Rows from block 2 of a small image classifier, named by matrix and row number. Rows with one number within an expert belong to one neuron, the router's apart. Each number is 128 + 24 x the weight over its row's rms, rounded and kept within 0 to 255. All counts start at 0. Numbers have three digits each.
After each expert's rows are labels from the 100 images, of 14976, where the router gives the expert most weight on average: "responds to" is what is common among them. Only what is clearly more common there than usual is listed. The data: stained colorectal tissue patches (NCT-CRC-HE-100K). In brackets: how many of the 100.
# router: slot weights (model.blocks.2.mlp.router.weight, 64x320, trained with AdamW), inputs 160-239
# gate: expert gate (model.blocks.2.mlp.gate, 32x80x320), inputs 160-239
# up: expert up (model.blocks.2.mlp.up, 32x80x320), inputs 160-239
# down: expert down (model.blocks.2.mlp.down, 32x320x80, transposed), outputs 160-239

# expert 11
router.22:125158092129114189106089145080095136125140096096147137127175077116142070101158140117122141127107108152128107136161120132132113131100160121122143131141152119136158114110130136156138097139113111107140149136123111133110150137091139134160154109
router.23:073140098153170117149113100121107146130082137161101115135130082125179122097100083105132118111155133092122144126113135133134163080105109119126109100198160131154090163161139111074091156150146127152124112089112092153125145147125068102139127107
gate.0:169132158151125060137117157125102149124120124133143162135127097089122125153141115130096080133061144121113136106142144119157107143185117135116126138142105139135112139096128148168134150171124129133139169153172140158140157107124171095107133150
up.0:096166129126131167098163142128120123135119127113119118148159112131117112133133122132135124163149171144150117180087134089123166101118133123138137142098114143110108094111153079108119121174111126104176108122041145123154134148121121127142130151
down.0:163134148110111081085109119082165170108108143101168151131111150152138121122096152065171060159158122124160183119131146110093111160094132129149118139116138147133075130127090148151119084137152153151115146160128135140135114154124188115114147133
gate.1:089142116126082161145115125132089156115171155126138147129173133133102127166135127117131092103073080107152136146122100078135108149171106112149096145133153103124166127156114106101109107160133084081149166154107136127142159105071119110159111123
up.1:116090107207144127129053116127161133144134091126154138136122116124124127087089137096135103128127151139111122153127115103113181089140094144086124117144156111120122122132138136121165115108157124142127116161181101151180097124145134154150131165
down.1:117149111134157140144163142094127175182098111098166138127130135112164128087145139131165150131150152143146170101166085139123125154109153123109133067120160132139153089085102121177135120138140128137117154159141128112152074138114105140118134114
responds to: tissue: tumour epithelium (42); tissue: debris (31)

# expert 16
router.32:113111111097158127126109092134116117109126145113160123168150095142137158116104094102139101144118104119115117101130150117144122113127128153132125128119144101088120120143155147103115120135094159123119119117143132124153125107169077127111148126
router.33:119096114077191119154113131106076123134122142137155130127155115127121150097113099100148106166150138074108107141157154132127142105097109149109139129125144107137118139131138137100130147147118125125086104130142095143141104125166131099103102137
gate.0:175101108107116109165135112129173126155108118122123134159129178086127143141155124130116177109169094150132133147152133107088107137120140116127111122088146161140135118144136135135118139129185103097122103135178178119061117142120128112145197148
up.0:160073145104132076110136176141134166137174155137126152133107187151166146052123166150139157099130136127151157122144166112124126149151126103108133134110156092118136116149110155133135116092146105111105156062171127111135121095122169135147112154
down.0:081171124182106121099149101111087138099098116117130120184116138189100116117150119169129074138151090143153143152100109205120117114126113153109148115093161153134063132119105139114125161160091106133145125114131139090145134089143121161124151088
gate.1:119104147128105092136139195100132123160135145132130085131125151147090130187144123153176096091141146152069101127151164125142136164139150090157135128105108130172121143146141106147131096087109130084135133169100146104150158134135150139128136171
up.1:114142145118104095127146154107136124152121144138125080147128135122110115164148118152191102077177151154056115128142153121102130148115148089158134127125117120206119140150130078123122126099101152106131126180103140099138140139146158155122136131
down.1:092135119103074106117133127103119110186114122133134109136121108146088128127110129128138098134126134147099117108168139055132147184127133139109165135097141112119046140135081141139114138110099138132144159114134130130182120125129130151107106119
responds to: tissue: debris (43)

# expert 21
router.42:096129129088149130116126100180144094093078179154104135148161133161141131146078142091117146112106126089146134110131116091124172114151110156103163122133137121102094110141149143144147135129133165169100099117153126140125139095151109127115131104
router.43:108109122143121110135105104171117126088084152193108134146133097150141113145095082097140132161165170059126148131094162130156148085129123141148105122166156153111100162152145119058090129130142144167132088083136103140172145134156076129130130107
gate.0:145155156088128135182130109148109087086132155137120116137103129136127109123130123148126075089138143161168139145128117125113125144103157118113181187066128095122129115147136137106103107132128134142119122125138147140129121111106110113152135165
up.0:105111110182151093077149149125142169174126081117139146133145144127140146141118130108152174155125116097093129121094135151141139135154095146141061079192136153132130130117128116138160125107122131087135146128108128117118130128131150156099128086
down.0:127114131108091142138125126093106150082132144092124128135127138110133143123158133110119096153146136135120162132137129129117134133109173141142194111146152123127095132144098153124113128126105137116127122141123132163033139124120130130125138134
gate.1:110103135099137211144141102154158118077116174144122134151123145160119158157138150097116146123093137099140131120133143124130112133156058175117159119166138143094134137156131125129145144159155144137117178140123137126112161103152122085138122125
up.1:114100132102132219145145112158150119087112169138123129149116141155113157154132148100116147126096141091135122121142135125121115130158053176119162121166129145097138139161131123139149142152155143130116175139133135118100165116152119085133124118
down.1:118125138123143124129130132171125123138124116136113119116127129142130115136108120118110111126124134125158150104139119132147099100090090143139149129142142137120198127124099113106137184192127130120148126162120124097128129168142109144176100138
responds to: tissue: debris (34)

# expert 30
router.60:108105120143156071147128119152129094071095157179153116123105131130153158143120113090109100128139159103156157119108086124139119089145118136099106127130137136096108113173121148049106137102125162130151102060107110140145143118136096138100148126
router.61:093115123137122080154148114161165125131098163157115121086087156124115139145114132115082121124124147136156148148109106131120146109172107131099120112124137127108108144133124117089122181128141129138131124087083149145123139093173127144110120105
gate.12:133111119143104146116109095157116124079136088123152142128069130143106104120108119143125104152122112153119119084113143125101079146168149134154083133105125113120122132118137120110112130151082121131128102115132152119144104155191160170115126116
up.12:128140133102146111136154151109151126178116164135107130145190130118143151131153134103143154099125143106141137154147127134144177111088106114104171127150137149119114121124116137150140118102175134120125143132128117130111161105101089087146133147
down.12:121120185120109067121149112146133134152125136113129118104130131156091159147151107144126143120145155139136181086164105174144112102101111136131151101139131125131151123138123136115129201118142092131115137170130120142088115133133117190143129118
gate.13:119179129203146110102103127158136137050146113125143128142142122177111155121149131117093131145126118118154134112173135150128077104102124079131115132149130129168147128129113125128120132101118129123176182124089130131129121159118151135116129098
up.13:121184130191136122098122129156142135054148103122140129158140112154131162123146127122109130145132123112139135100167125150118067113104125080126110132152133125151141122139111127109113131083110129116162184121077136129134120153119149128124132094
down.13:106121179127150158122139128118130116107134116142130139105102119134120163113127140142085065109122103126153086114171127138135079112127113129145126131154114124117177181127133135126127086077100144127090124114134124106204113155139138136099141136
responds to: tissue: adipose tissue (75)

# expert 9
router.18:077095124112136114115118104119114156094120120144123146112142105156176085139153067099153102145156134129106112129111176132149140100095148113150097115171150117131104140160190130098088135142150116119112111107129073190133106131119094124113149106
router.19:097170120122143138109108104119109132150126167115149109090126104100156113131139094097142115138126127159113134114151134127141122084144131142142105125140153111135117141145167130153116153132084137141111116084160089170153108123154144115095154108
gate.0:138129168127147085111111094143144124135102119109130125129102107118124114129117142130177116083130087109116101124106105126163136150156144163117121159188138136139161146080155207179142145136103108109111147100147142123089172184162142117141113165
up.0:106079134103154171173103149132143117118122127144119185115099128190130130146084105128112141101132099156135102126132120166142140135138106152125143156165102141094125137169111108087096158171132153113101166143100125119135120112161082163136107126
down.0:127143139078125128136122111121090110071120144057127115105115137100125127131171112139161115115129105124126099095144129135152143103091112084176107100143136108131108158175064151117161109121102122116141132114116111163112119137118131143134117174
gate.1:142111143102110112148136143076122126154115191147129142136177130148116152133139123132120121155088111143123155119137115143108138079110148115138109153144114146108114123145094147146096123099125079108115131108133152097155191141133133117127127113
up.1:121113158084093129141131160082115124145116197142127137155180134164105157133136123139107133146113121143134137117161112141117125082111155118133115155107110152131133113158086141146101127133144071114118137113121144103144188147115128109126130109
down.1:107147182145123128119125124123132119087121121162130111142126167120116133161101125146117115136109109128125100150157115153128058166147139128130106164104135118117174154119078135178097087152117121131137137135135129062156131148110122119118134133
responds to: tissue: lymphocytes (48)

# expert 2
router.4:133080087149115144128111116167105144088101109130126175144156095163120110108133135098145131167114151096095108082165149101093140133120123117119101138111164120087168149130143128095135139105145144169132084113121112124139135096099092118135137113
router.5:152074094130096135137134121173101152107112112121139199135132099155116110121144125098131136164101172090118106084160137116110146116139110130085073151133160136095154143134132132137133125145161123184143104139127133137133148098102118086176112109
gate.0:131089138099099187122118148137130112150136169132120143096076174165098146144145126145108142137122139131162123151134134147123108121159059136113144137143115131151174122141134136136172131191159112095131136130093132116109118105109166128120117182
up.0:142120159114102146164088106120134106153127150139115135081149171140099197149101118114131122140089115134158118146119086150102159126196048144108133123145100130100171113148141133109156137173145129120129152100117149126116127102130183133117092139
down.0:127133055159107125125111149107132125094120118088140106114145134120120141093135138127122159129125133132063123106046148137123073104127109118112080126157145136137102148115111125115142132141112120135093126224096142118077153125127136103165103129
gate.1:083089143153131114113130124164152144084102175141144176111124173123080135153140145102112147140130112121125184118135146142116093137144082147107158107139110135154148149128129134121158110123138129149132110120123113173092126111150166140117098148
up.1:150152143116144215146137127123164124115111137123143189138162113099085152124172146117183139122119094092125135088156133107154138152129093153101153113130114136094179117134169127130142109107137172143087161108116160135074132128081131105128117103
down.1:124139118128110112127140097133150136103132122183112129125103154152080135156085121125114157148096109120138095161080143123130143115095089105149122143125175146133103129117070107075118166142112115124223119170125134116160125132119133125148122137
responds to: tissue: cancer-associated stroma (45); tissue: mucus (41)

# expert 4
router.8:098121146117127129131136098121111132093119137205141123130118091130174107112114098116102096110172116126127129108087136168117139090110136118140115131164128163138084137156142135059080126158130123124125103101119132121114146158150118125095109096
router.9:113103139133124093118104114199119098088084131191114126163101144158114134174117113103135135144173131087097142107096140108142133138142106143171138104133113161145102127119140106125154129138148176159112091088166142108123143149167128132107098147
gate.0:107177141138100164150110188070108141079121099129125095124098111057159115142089126134120181141141125125174151120131095124176152109137125125128131107137119144149111129126111112143129120161149144115133105122151119159083154139126117126140165107
up.0:129159142130092139166117191090112123092112092128123110110110099080136097139110118129117164140145122107173155112128101125180128100133156145135129118116119143121104129137121125121123110166159148119139092124168108146108150134112106118117154100
down.0:128145132119134082129110147107141107162135127140133126135118154163183092104135137095120203099140130122195122153111108172133170108108122114135121130122143123110149112120180139157109185112135114061058095120148140162074147168145132107108131109
gate.1:080130100137133167103176132128120123114153110108141173139107139130130098144129125162134132118131102122118146126119086137145078144112128102123117118166149162132142146102114128105161114095151113120196165153094193138112117139098090100127130126
up.1:136134131163135122207079157160123157123127107147127085124164089119135128127161138132084149139101117091105145180140115116120171120128113114113080144129121097127156142128131078163099164170147128187131114116082115141117147125142131158156129126
down.1:106177139156123089106105155086143143112123089112117103110118129125112131087133150123124159084126116148133123128086115112126075139134150172161151143083110124105125100092087161111126134124114142132049103157135123138096135127112119127149096107
responds to: tissue: lymphocytes (73)

# expert 18
router.36:108135110111143146116112073225107109109136148124144111117116087162161130138156108129133108148121128130104086103140139143136129089126117136126137146170140134152131153112178137131095168162112146169131134142136114175149085130134104103153113078
router.37:097122125062140147112089116188076134095099143145120127143130081136143114126161072097162115140140133113119136083128145126121150105137130115144119120161159142122109137134170139103092135114137141182124098112133098143156099165149109099112134039
gate.0:133130136121114172113172116131141147112141113144125088151120112115124142111122154115123112116141162098157115128119127149135138163126145118170137095096094129133133100107111134142128105145131096109124164140135070132117154115159131117122133135
up.0:133109130130113095155078147121122116136125133121130180124122160158140102135144115134131143117149098161095141135118122109144136128124109128102135163172148122148120172146136118119144135155158175162111138105139197118133080147084120122144126151
down.0:125133177115124109119134134136111101144120165104130169183127117142094113118166107115132123147117102143114140171077098178115143146128138122115109124116130133133141135141126136142145103141118094107204160204132132113129119120101126127129111122
gate.1:130109135152162144135097146147145110101136096109138114140079190135103139169150153136153141101127113110173124110103096129105161092110108165130127107131122134142121116102128104121132129159095161129094126103132112124097135143159136182123123121
up.1:121127142144162139137104158141138103106143100111141100134087194125098135174165146140148141104133120107165128123106084133126150093130114175131124111137122145159110115097129113115132136165083155146105130095126111130113127140171147179123135123
down.1:134135117124147146135121128099111151122115114108126149094149107135142140060150152181108126135136152103135136109131143111135103096160129129139116102122091131136210113125127105179106101127129127130118101194114151088164122134127117113147112119
responds to: tissue: lymphocytes (46)