Rows from block 3 of a small image classifier, named by matrix and row number. Rows with one number within an expert belong to one neuron, the router's apart. Each number is 500 + 40 x the weight over its row's rms, rounded and kept within 0 to 999. All counts start at 0. Numbers have three digits each.
Before each expert's rows are labels from the 100 images, of 14976, where the router gives the expert most weight on average: "top examples" is what is common among them; "patch colour" is the nearest of a few named colours to the mean colour under the peak. Only what is clearly more common there than usual is listed. The data: stained colorectal tissue patches (NCT-CRC-HE-100K).
# router: slot weights (model.blocks.3.mlp.router.weight, 64x320, trained with AdamW), inputs 214-319
# gate: expert gate (model.blocks.3.mlp.gate, 32x80x320), inputs 214-319
# up: expert up (model.blocks.3.mlp.up, 32x80x320), inputs 214-319
# down: expert down (model.blocks.3.mlp.down, 32x320x80, transposed), outputs 214-319

# expert 21
top examples: tissue: smooth muscle
patch colour: pink
router.42:506556471516433478472523513480433442491519524482417456516528506455555373509547455474453532578539532509460488500533497467536431494498503545568500533479479493518549543492505531462498406547486535513506596487503568552427459462457438543424506477457463477574513480529496562521502454470517544509489520464525525506535537505525
router.43:508510512478419462506497502496463539507443505509478459541540500485509496462499525460539536539484498498424475518475555497463474514481455530492521470467511543464583446530511605507507468527610455505503533509467577521523543402502511508524458485541457455438564464419492531474487503520513480413496527521468554484512508445468
gate.0:517555505485468473466409549506496610474519499527520492473457531558472469540428458515543554508468516504539492462478488499521495516499507481549532517467511454593546503548440444435503520436477489460493545475416503508468531523504474507520515531456517507519465558516504472517471539527536478531446500563498444495532465426481
up.0:524524506478504453457441389539464445534516490460459524494585512468583540504510507529439515512573570485414529522474510489500453479561525516485480548526529522444519519503521560571433474540551521543489539500458504548527507467450530484480489523456499485452474426439458536470451509503453523485439572483516505477492509506488
down.0:552492466456523481516375604534498629500527507499533505502513478506503483495490497511558486533483529500433485492472504525631503538479515464476670481547437517501422545523388609481470481501588521488519476537491501484505537496490536458592539507640473499519468516522498482494525492475463511488486442452481539478493510512503
gate.1:438479480528562533574455518450462469481567481470502490555513467498482499548457538535527472505548529520514495532435457538563527465515479505487513454536493489422462460538428516475551542446501534539500488462458434481524488435494475584512505475517473440486469501491522491575457527493464578529531529446556444515469497393498
up.1:565490523485429466405535474542547545499444535558505504453500586512525523459560482474495546489445485491493513501545552449456467540486520509479480557477524498573542532497540477599420457559502464481487488513550564517482542533501543479504489524491528577501527481496475506430525478498553420463449480538423574479532498588486
down.1:496535525537487493471532595483468593504535471499527511516504503496482500466527520495517472560520477504428515465500489533530530482495501627479454457450455513537473521487376401473500482535551520533497552516527489545506516508623519446426459470500467534491516455499496514499498483492490539495515491469537561460498547465501
gate.2:493531503545491530553557534513527483541547590577489505567546603494465462502505513506475418479482491463452507524463527377464536488508477516593454482525449474569522524551449512488470472488437506490562568526469484481593518550527470509501458519410512445560534496507530454458452441459500497454554491476511533483578543525487
up.2:479485508518517466445461466545549566433452493439478526457424455500506518485430518529526516515534490466490515523488515526488487519552505482505491395515579464489505503419460535517475605598512503457534450521501472523429549451417552527519517510546559565500493502418476509485536566543549521477419544559489508469409539542488
down.2:555467491527507518470401530561525373542495478496502563514518496507496459511512484497560464530496501516507498517466480471495499481507491506466505500537459532466480515352547500432482477555500490451530511540448528509469483523466452445455572494433471492524446504474556482510482488456497497490544514545521606506445499490494
gate.3:468472525557515524543514455505490485433538530445528513494417504542549484506553522428500453559515482524516498500497427537508531542493466517478510546533543529480371479505548536419560479522515515586522505496462547525487385473482477478448448458536520480539453544510508492496397448524477484530479450526465504430459492496506
up.3:480499543554513516515556398546471451455509528473512517506383503545549449498553530421493457560535457498514502500477449487525511560471493546491523530496521515493420450492576509450593481555533483582530474508507552502480398456463510521447454472539524437550487549476492511452453423518441491545502495538481533477446510493509
down.3:472572539486488483476482614437474477499462504484494426481436507519490503511523530498481558526533518493503503511476531538556501494502488490506565475473534499486560550495629590523504489538542557483454522464452523456489513469599539582379514472405433535537587462490480529511525496462512496495360481446524491582519555505502

# expert 28
top examples: tissue: debris
patch colour: pink
router.56:532495498520485536516485530573613437480489501545563500525452537498492527463477496472527473531503552492526530436502437471500640560557402472502597509507511488499535456530494441490563538482469484465550512522508493452501586512522462481522562540510544525459551509524551456523542576487500487479472477429495477448530527457441
router.57:432570527460513454497490543535487506496454440524390484593535458466540488503469478510617509482507500488436477484460501545415486508503429474490492548473485564501476492486539564502548529530558490530499576494473561526470487413517536455489416515568454438428533477445523520478506504509520489426490484524534518496524492449424
gate.0:463535512484447537516521505468576445502485505472494457482453583464470488484469509468545515476460482513462476468534545530514580467481476457453500474506442506501528487513490457566493513463504502547524543504513431481539494567519416496467498544501493490488506538614527489538525535471611494487482492453511462493578489461492
up.0:480527543483443505487557508515596502521493514465507473485456584467457500496454502487524544506496468514448483452493489470513585474488473439489470458512448519493515485514505472618510527427521478551527534496516458495537491544554402452471484523493503483516498502601517500550538503477572485469560498450518515458576506490451
down.0:463448457459489472586603461555505562508495502500485511501488485487499531459548478487470529494460554490504487483474494526473500501519530584521467571467494479536592543622551602507503497497434474477524537645545457475518485470526504472460446493481538469468618504513505501517505507492482520510510523477516497494491512550486
gate.1:483477487511488480488646542466515560516527530478466513489538410495427438523454534496484437519630506498523522467435557464508496508552474451457498506517432523517475490561569500517555473573490546545495547478521494520518499527511501436449490484456520529478355455480481606581462573503533506484524543531473491542496524443469
up.1:539505491505470491576536563532530492546523447478466500436523387490455456511476494506470431525617418489463520446412476511522498494553510463530499433501454498491445471562562461413595477570531554501504524493473557523505482465511544463420491472519499510504450473541492607554505496450523538526508553538523515544480524487476
down.1:485460431551589480521602554485503476509516499519490460548507500506489522515460520503484567518544503472559520532614520448531468503515533522473508515547466477516481487468572537447467522492509552506508480524421485486489482456480515452391417478443525506490447491489532522525445495454471514508527475506528440565530504521510
gate.2:564544516518447462468495527438530482466540518471488529489542529552508477517450497477523547521505498502438535517448536496492473458445508536615493502534544513510511510543454538554512507469459502475487516458537504519445483435454568522519492526583468430477455489480473534528513465529417490499533534527456493542449513486520
up.2:466425484500512549521507540594480500474458494474480528511502486506496526497488504554506539490513517502582463416521505495509486479515523484415413551491458508511494472525540492464506531574538517538539497632519457503572519501519432431480483474463513542514451527529519507493521596439634521401465471469532502508479528512474
down.2:439507537498524485573541495534519489471494494473517555517470475518481502422436493564508491520552531513546484493562482507537518512502532487491564447390511514481510530531561477532476555453605532543513492469466480481517484534546507455499333488595463498482443477499493512492511525502501429529580555448471498481525495518483
gate.3:534546460447487500563508443593527510462544373496548490539524452494533601510450546477489500470544499549478502530514478534508512504485476413513482467473397525501512534423475482465592552453510461388585511490421508527534488501501471554550504501583557483529499540531526454533567548473466502537489500431526578559510437454498
up.3:498461486583528513470421439472463427526496427427497521523492526469486533513496469481537507442508495510509509533465450512494508496461446547452513485498584447481529523472383478518495454547498503540562517521466524476514575422477513525497520520500497553530454537469485502500425562524558517546536471490522425466492610485543
down.3:546519397496500487491534515522479530458464542506462413488466515492476517514509471508461564482491463505506496516549516528513532525472505499485441506567519460474443547508417441468532514486391492496524578602571533502555495502413491474488563484401592497492580486503465484475466550540540467497557434478513506430511486520516

# expert 12
top examples: tissue: cancer-associated stroma; tissue: mucus
patch colour: pink
router.24:520585506487490490487546505587521514443471462460437492507539498503523460458513549512560474504497500476447462468490493529491564498501498430475467529501445546465474495452556551466533475520586556474479560531452527541531521442470506504499471473478420510425599434428537528474464503526471552437510441541488580492528483493443
router.25:468490516532578480503452533478529459476486528497540482508445545509457516548502475474587475519452498487443533548535533508462577512481458431441541532587497503471494457529490519530511585527520450506423494511500431489577538486492544464474492564544521478380513520491479438510484495566489437473447434511537466556473480517433
gate.0:531542514484516511601563536446507524488493508568519456487457519426492440458477518469572511482450492486526484488500528357528535482563504498513479452501477474520421527496410476367478493462489485482542525461520527462465537484551504545519494516486502508569537551532530523491580473438530447455496529497430477504545479493525
up.0:473466492500469478398434457542492452550490499420488543514526500552495541534526482513436502528540506514483511485480472639482484524451485487492538543498545539479578493482605528625529499557512497495440477555492488548529446507491501457475496457540494466451457420476470490513441511564492539527514480516577555512467516497493
down.0:485489424495451531514566535521498565526507488523505550525513466493493476507510504521469475489492501501543501476610516527458476498495496522502364473561481462500484522530532534565521508521479501547512487554552537471459521511551486497452440575551446489461502495500492496504562491447566475483534474427458581528541537494516
gate.1:482451497469554478512456434530488542532545455504542459481460570431536573498458572535567518508486536516440511552514494483517500512415480424437457528466572481495439483494506515424491488529485458479515447526414499503590480499417521463489509549501516545498558522451498457438464607483547428428504523564486439489450467433445
up.1:481512488492569488488523476495533540505550515518483485498529517498544555509448545507508537509524595516539537552539494551532515553491493454423467511433469463491422478480571495486456501526503493469518463503391465506565443528451545442491509549525491519512609484479492528474449484482515414467453558529486472492464373484456
down.1:470522430480545508490483428503485468508518533492475488514511546492526541551428478515479496475465476479523547447534488525500538502489482457493478476415460483531591506556527455464499497505451539468484495474530487521462502501580491482471475421419521492463494536514455512495488441510491487476739397495525518457489517483520
gate.2:416521519485499532519541502479484468556482554541510482608550454455516498528494513541483400488520439499539520588508497467469430521509450552477537515451474505490433545611461556507492494525511480478517411552558480494445446542595477564505467485583519451532495490487515446473471513483421448411587523501449508544452551486529
up.2:428555496486490539491524517487480492561463551572545494598488480433494522510490515513518441508496422498525521551526526449466431511511434538454508533445512501506468529614513548472515508523503464510522423529545474468500438512603506561495480510559504476532531498499524404480482513493432431446492547508491507539400583455525
down.2:431481484482528495522509414437512515518494487511517509503540486485505489510479478497475462533494445502461499572552498490397487535487530534527429503467548487437466491536428460512536506501633413539455467530529471528487475432482516553459368475554564515523552509502511544498521525487526507503418537607506467544538517470514
gate.3:474536494546510467497488510535496530503457452486505504492495434509470519509396475536483505422479492478435538424515492522497540539456480547468471508488467513482486469502522503480517459491460519569540466443519537493477491547408502479493472504532492495495457564528499487507490469552524490517499466502474549506510520464495
up.3:514567504534531457458536488491500575524511515456523487453450444464482509517394458532473512426500509495421524460542495539514521543520485501492496489460486483458489470504556473527515493514513489584522490511556473514472504514438515436460511524527507516516497544529487493506512469545616489505506447494507514490475520465518
down.3:472559426508453520472542501504519420446470509485496523462422458504505504438475449544467568531504510490492481437539511526543487484481471465563607501466500494511473497475616510519527476490401518484500534536515501438457463437529464503477520530483426481485492507475498498507464480469461511481590435515475488424517488507526

# expert 30
top examples: tissue: adipose tissue
patch colour: white
router.60:578518483453457514545494530504466531544496447523546518538449542475501467444511486457471502554446496545474460526530506496585496415487513579536475509573500480521492513517472498443504474534488497489532536488485462466487527523464450443430564506523460481556472551490486449541486501460415587535450457523452460437528529478488
router.61:528452486473519533459522457490553509587485494505533484478572490484475558502518504518445507507491491473558478549540496477508427434469552558435428464521505489495513528443563548538438486535505499523513449544530460495540511465521495536529567436504485489508471528404453489434515472508473582558568513498438546454425529466524
gate.0:548502520535505476602503512519481590571526568444529485513547544532624503486479487490506465447515505418484518498553512473437529479475490531609539545577470525408547527531487516535441479513462438463542464497528517479528471523528528421530512490563481505510433431520467511495471560477547507422449544512502441509656559468516
up.0:544464502489481513461433466590460488579511501501585506526481510543516540494535536493507516522417465508517494467501442510511596513497454496521500570502525575482470527528535537497476576487462561531516477533485515572455527550555487444496471480478508440513468496527491534486538446462486493477490510498511518543527499491485
down.0:482486419498538463488491577507509499550483478492493511485539481473512528509476504510532491457528466501490540486500492457549540469504457529465544436482521526579499496484461464495506536486470406464491474496472572463476540549507517550535550557536430542488616430549531525515503512477492479514445538408494389491539461450474
gate.1:524469501475516498554559544548484589425529517430518510427547566456491470462410480523523433526508531496476514547458408490544493503542494477536468554458518535454495527602458483546499450529472481571538514480433535498505516525583507469502495499489529479484437451567514448542573571446518485546542516531438433503475404450481
up.1:440495498508524491429445434426512391526489483585447501565492406471509448520507528471489521531510508497552496512501537584454452551461491485384536521515444495535462473462567486488545535452585500598466512506558510507492463516468541477476485522453493497518466538447478544533432453581520410510449498505593527488450490487508
down.1:485462486530487468526477511500507689539506537519492467508477517512530503514415487491457506520505486525601478417517498458439475495516482695525478502523474477516455499531494504532491504530520550448489515428496496482502474528483557440471512480385530495497498496505502527486509487503477532493490574587518442491538497518484
gate.2:526482497525464513498484510504494457425489441477561504528452439509471474440485414489494518490490480498537480536482574597540483470488464521442399547480521557542438536511483529553504474567529494543523542514513482504532506502512513484509493436437456451505486494490539511570450590478571522555499433510513539510447533472470
up.2:520546496476500487574459495518539542429495473484493549435474441444570541498469459488470530523534562478438550566534503446510530491455506492526527489532524528538510521521515481569562516555534479500421484533537470535471511431507553513495471514452479527512529433520494531479547509523566442521487484470498526536409561542426
down.2:513496447568439440421440444505567520478507511543465540531493519456445522465493542507483474591566526543500483444487481466489495453470542515481483527504566539569479465474575494522534458514447536519449532513445480489462477507604528518491540520499456509531452545482522526474492541459520537500522489482429449521570494499466
gate.3:504495473519470537493550528533494608552526489526506505554497525495444496459540467505465488523617513502548536461443506539490519506501482531459474561489468491500515509612544533552500465511469514525492544536474506537427546538594475520454486501516550369523520502515536502477501483527514481558554433505408517409603457514507
up.3:518453504510502533499547433485479578596489581554485516553479493493502513456518525499453527533555526521510516502449508571493526496525519509499368494500455493489518517583539522579460514518463461490542554483541443522477531508526487493483437511533572414552609462567531523509481525497508461520546464483439534510537511546493
down.3:439435581481475452508480499472451469546501493495505428514486505518505516504561502457521577527432576499455539482512493522493481516515504461500548492516502520511450530530503540572465548442446503461477517452554454528552517501546505447574528473514431513507551494469513484466485516614566515518430560486510465448513498518497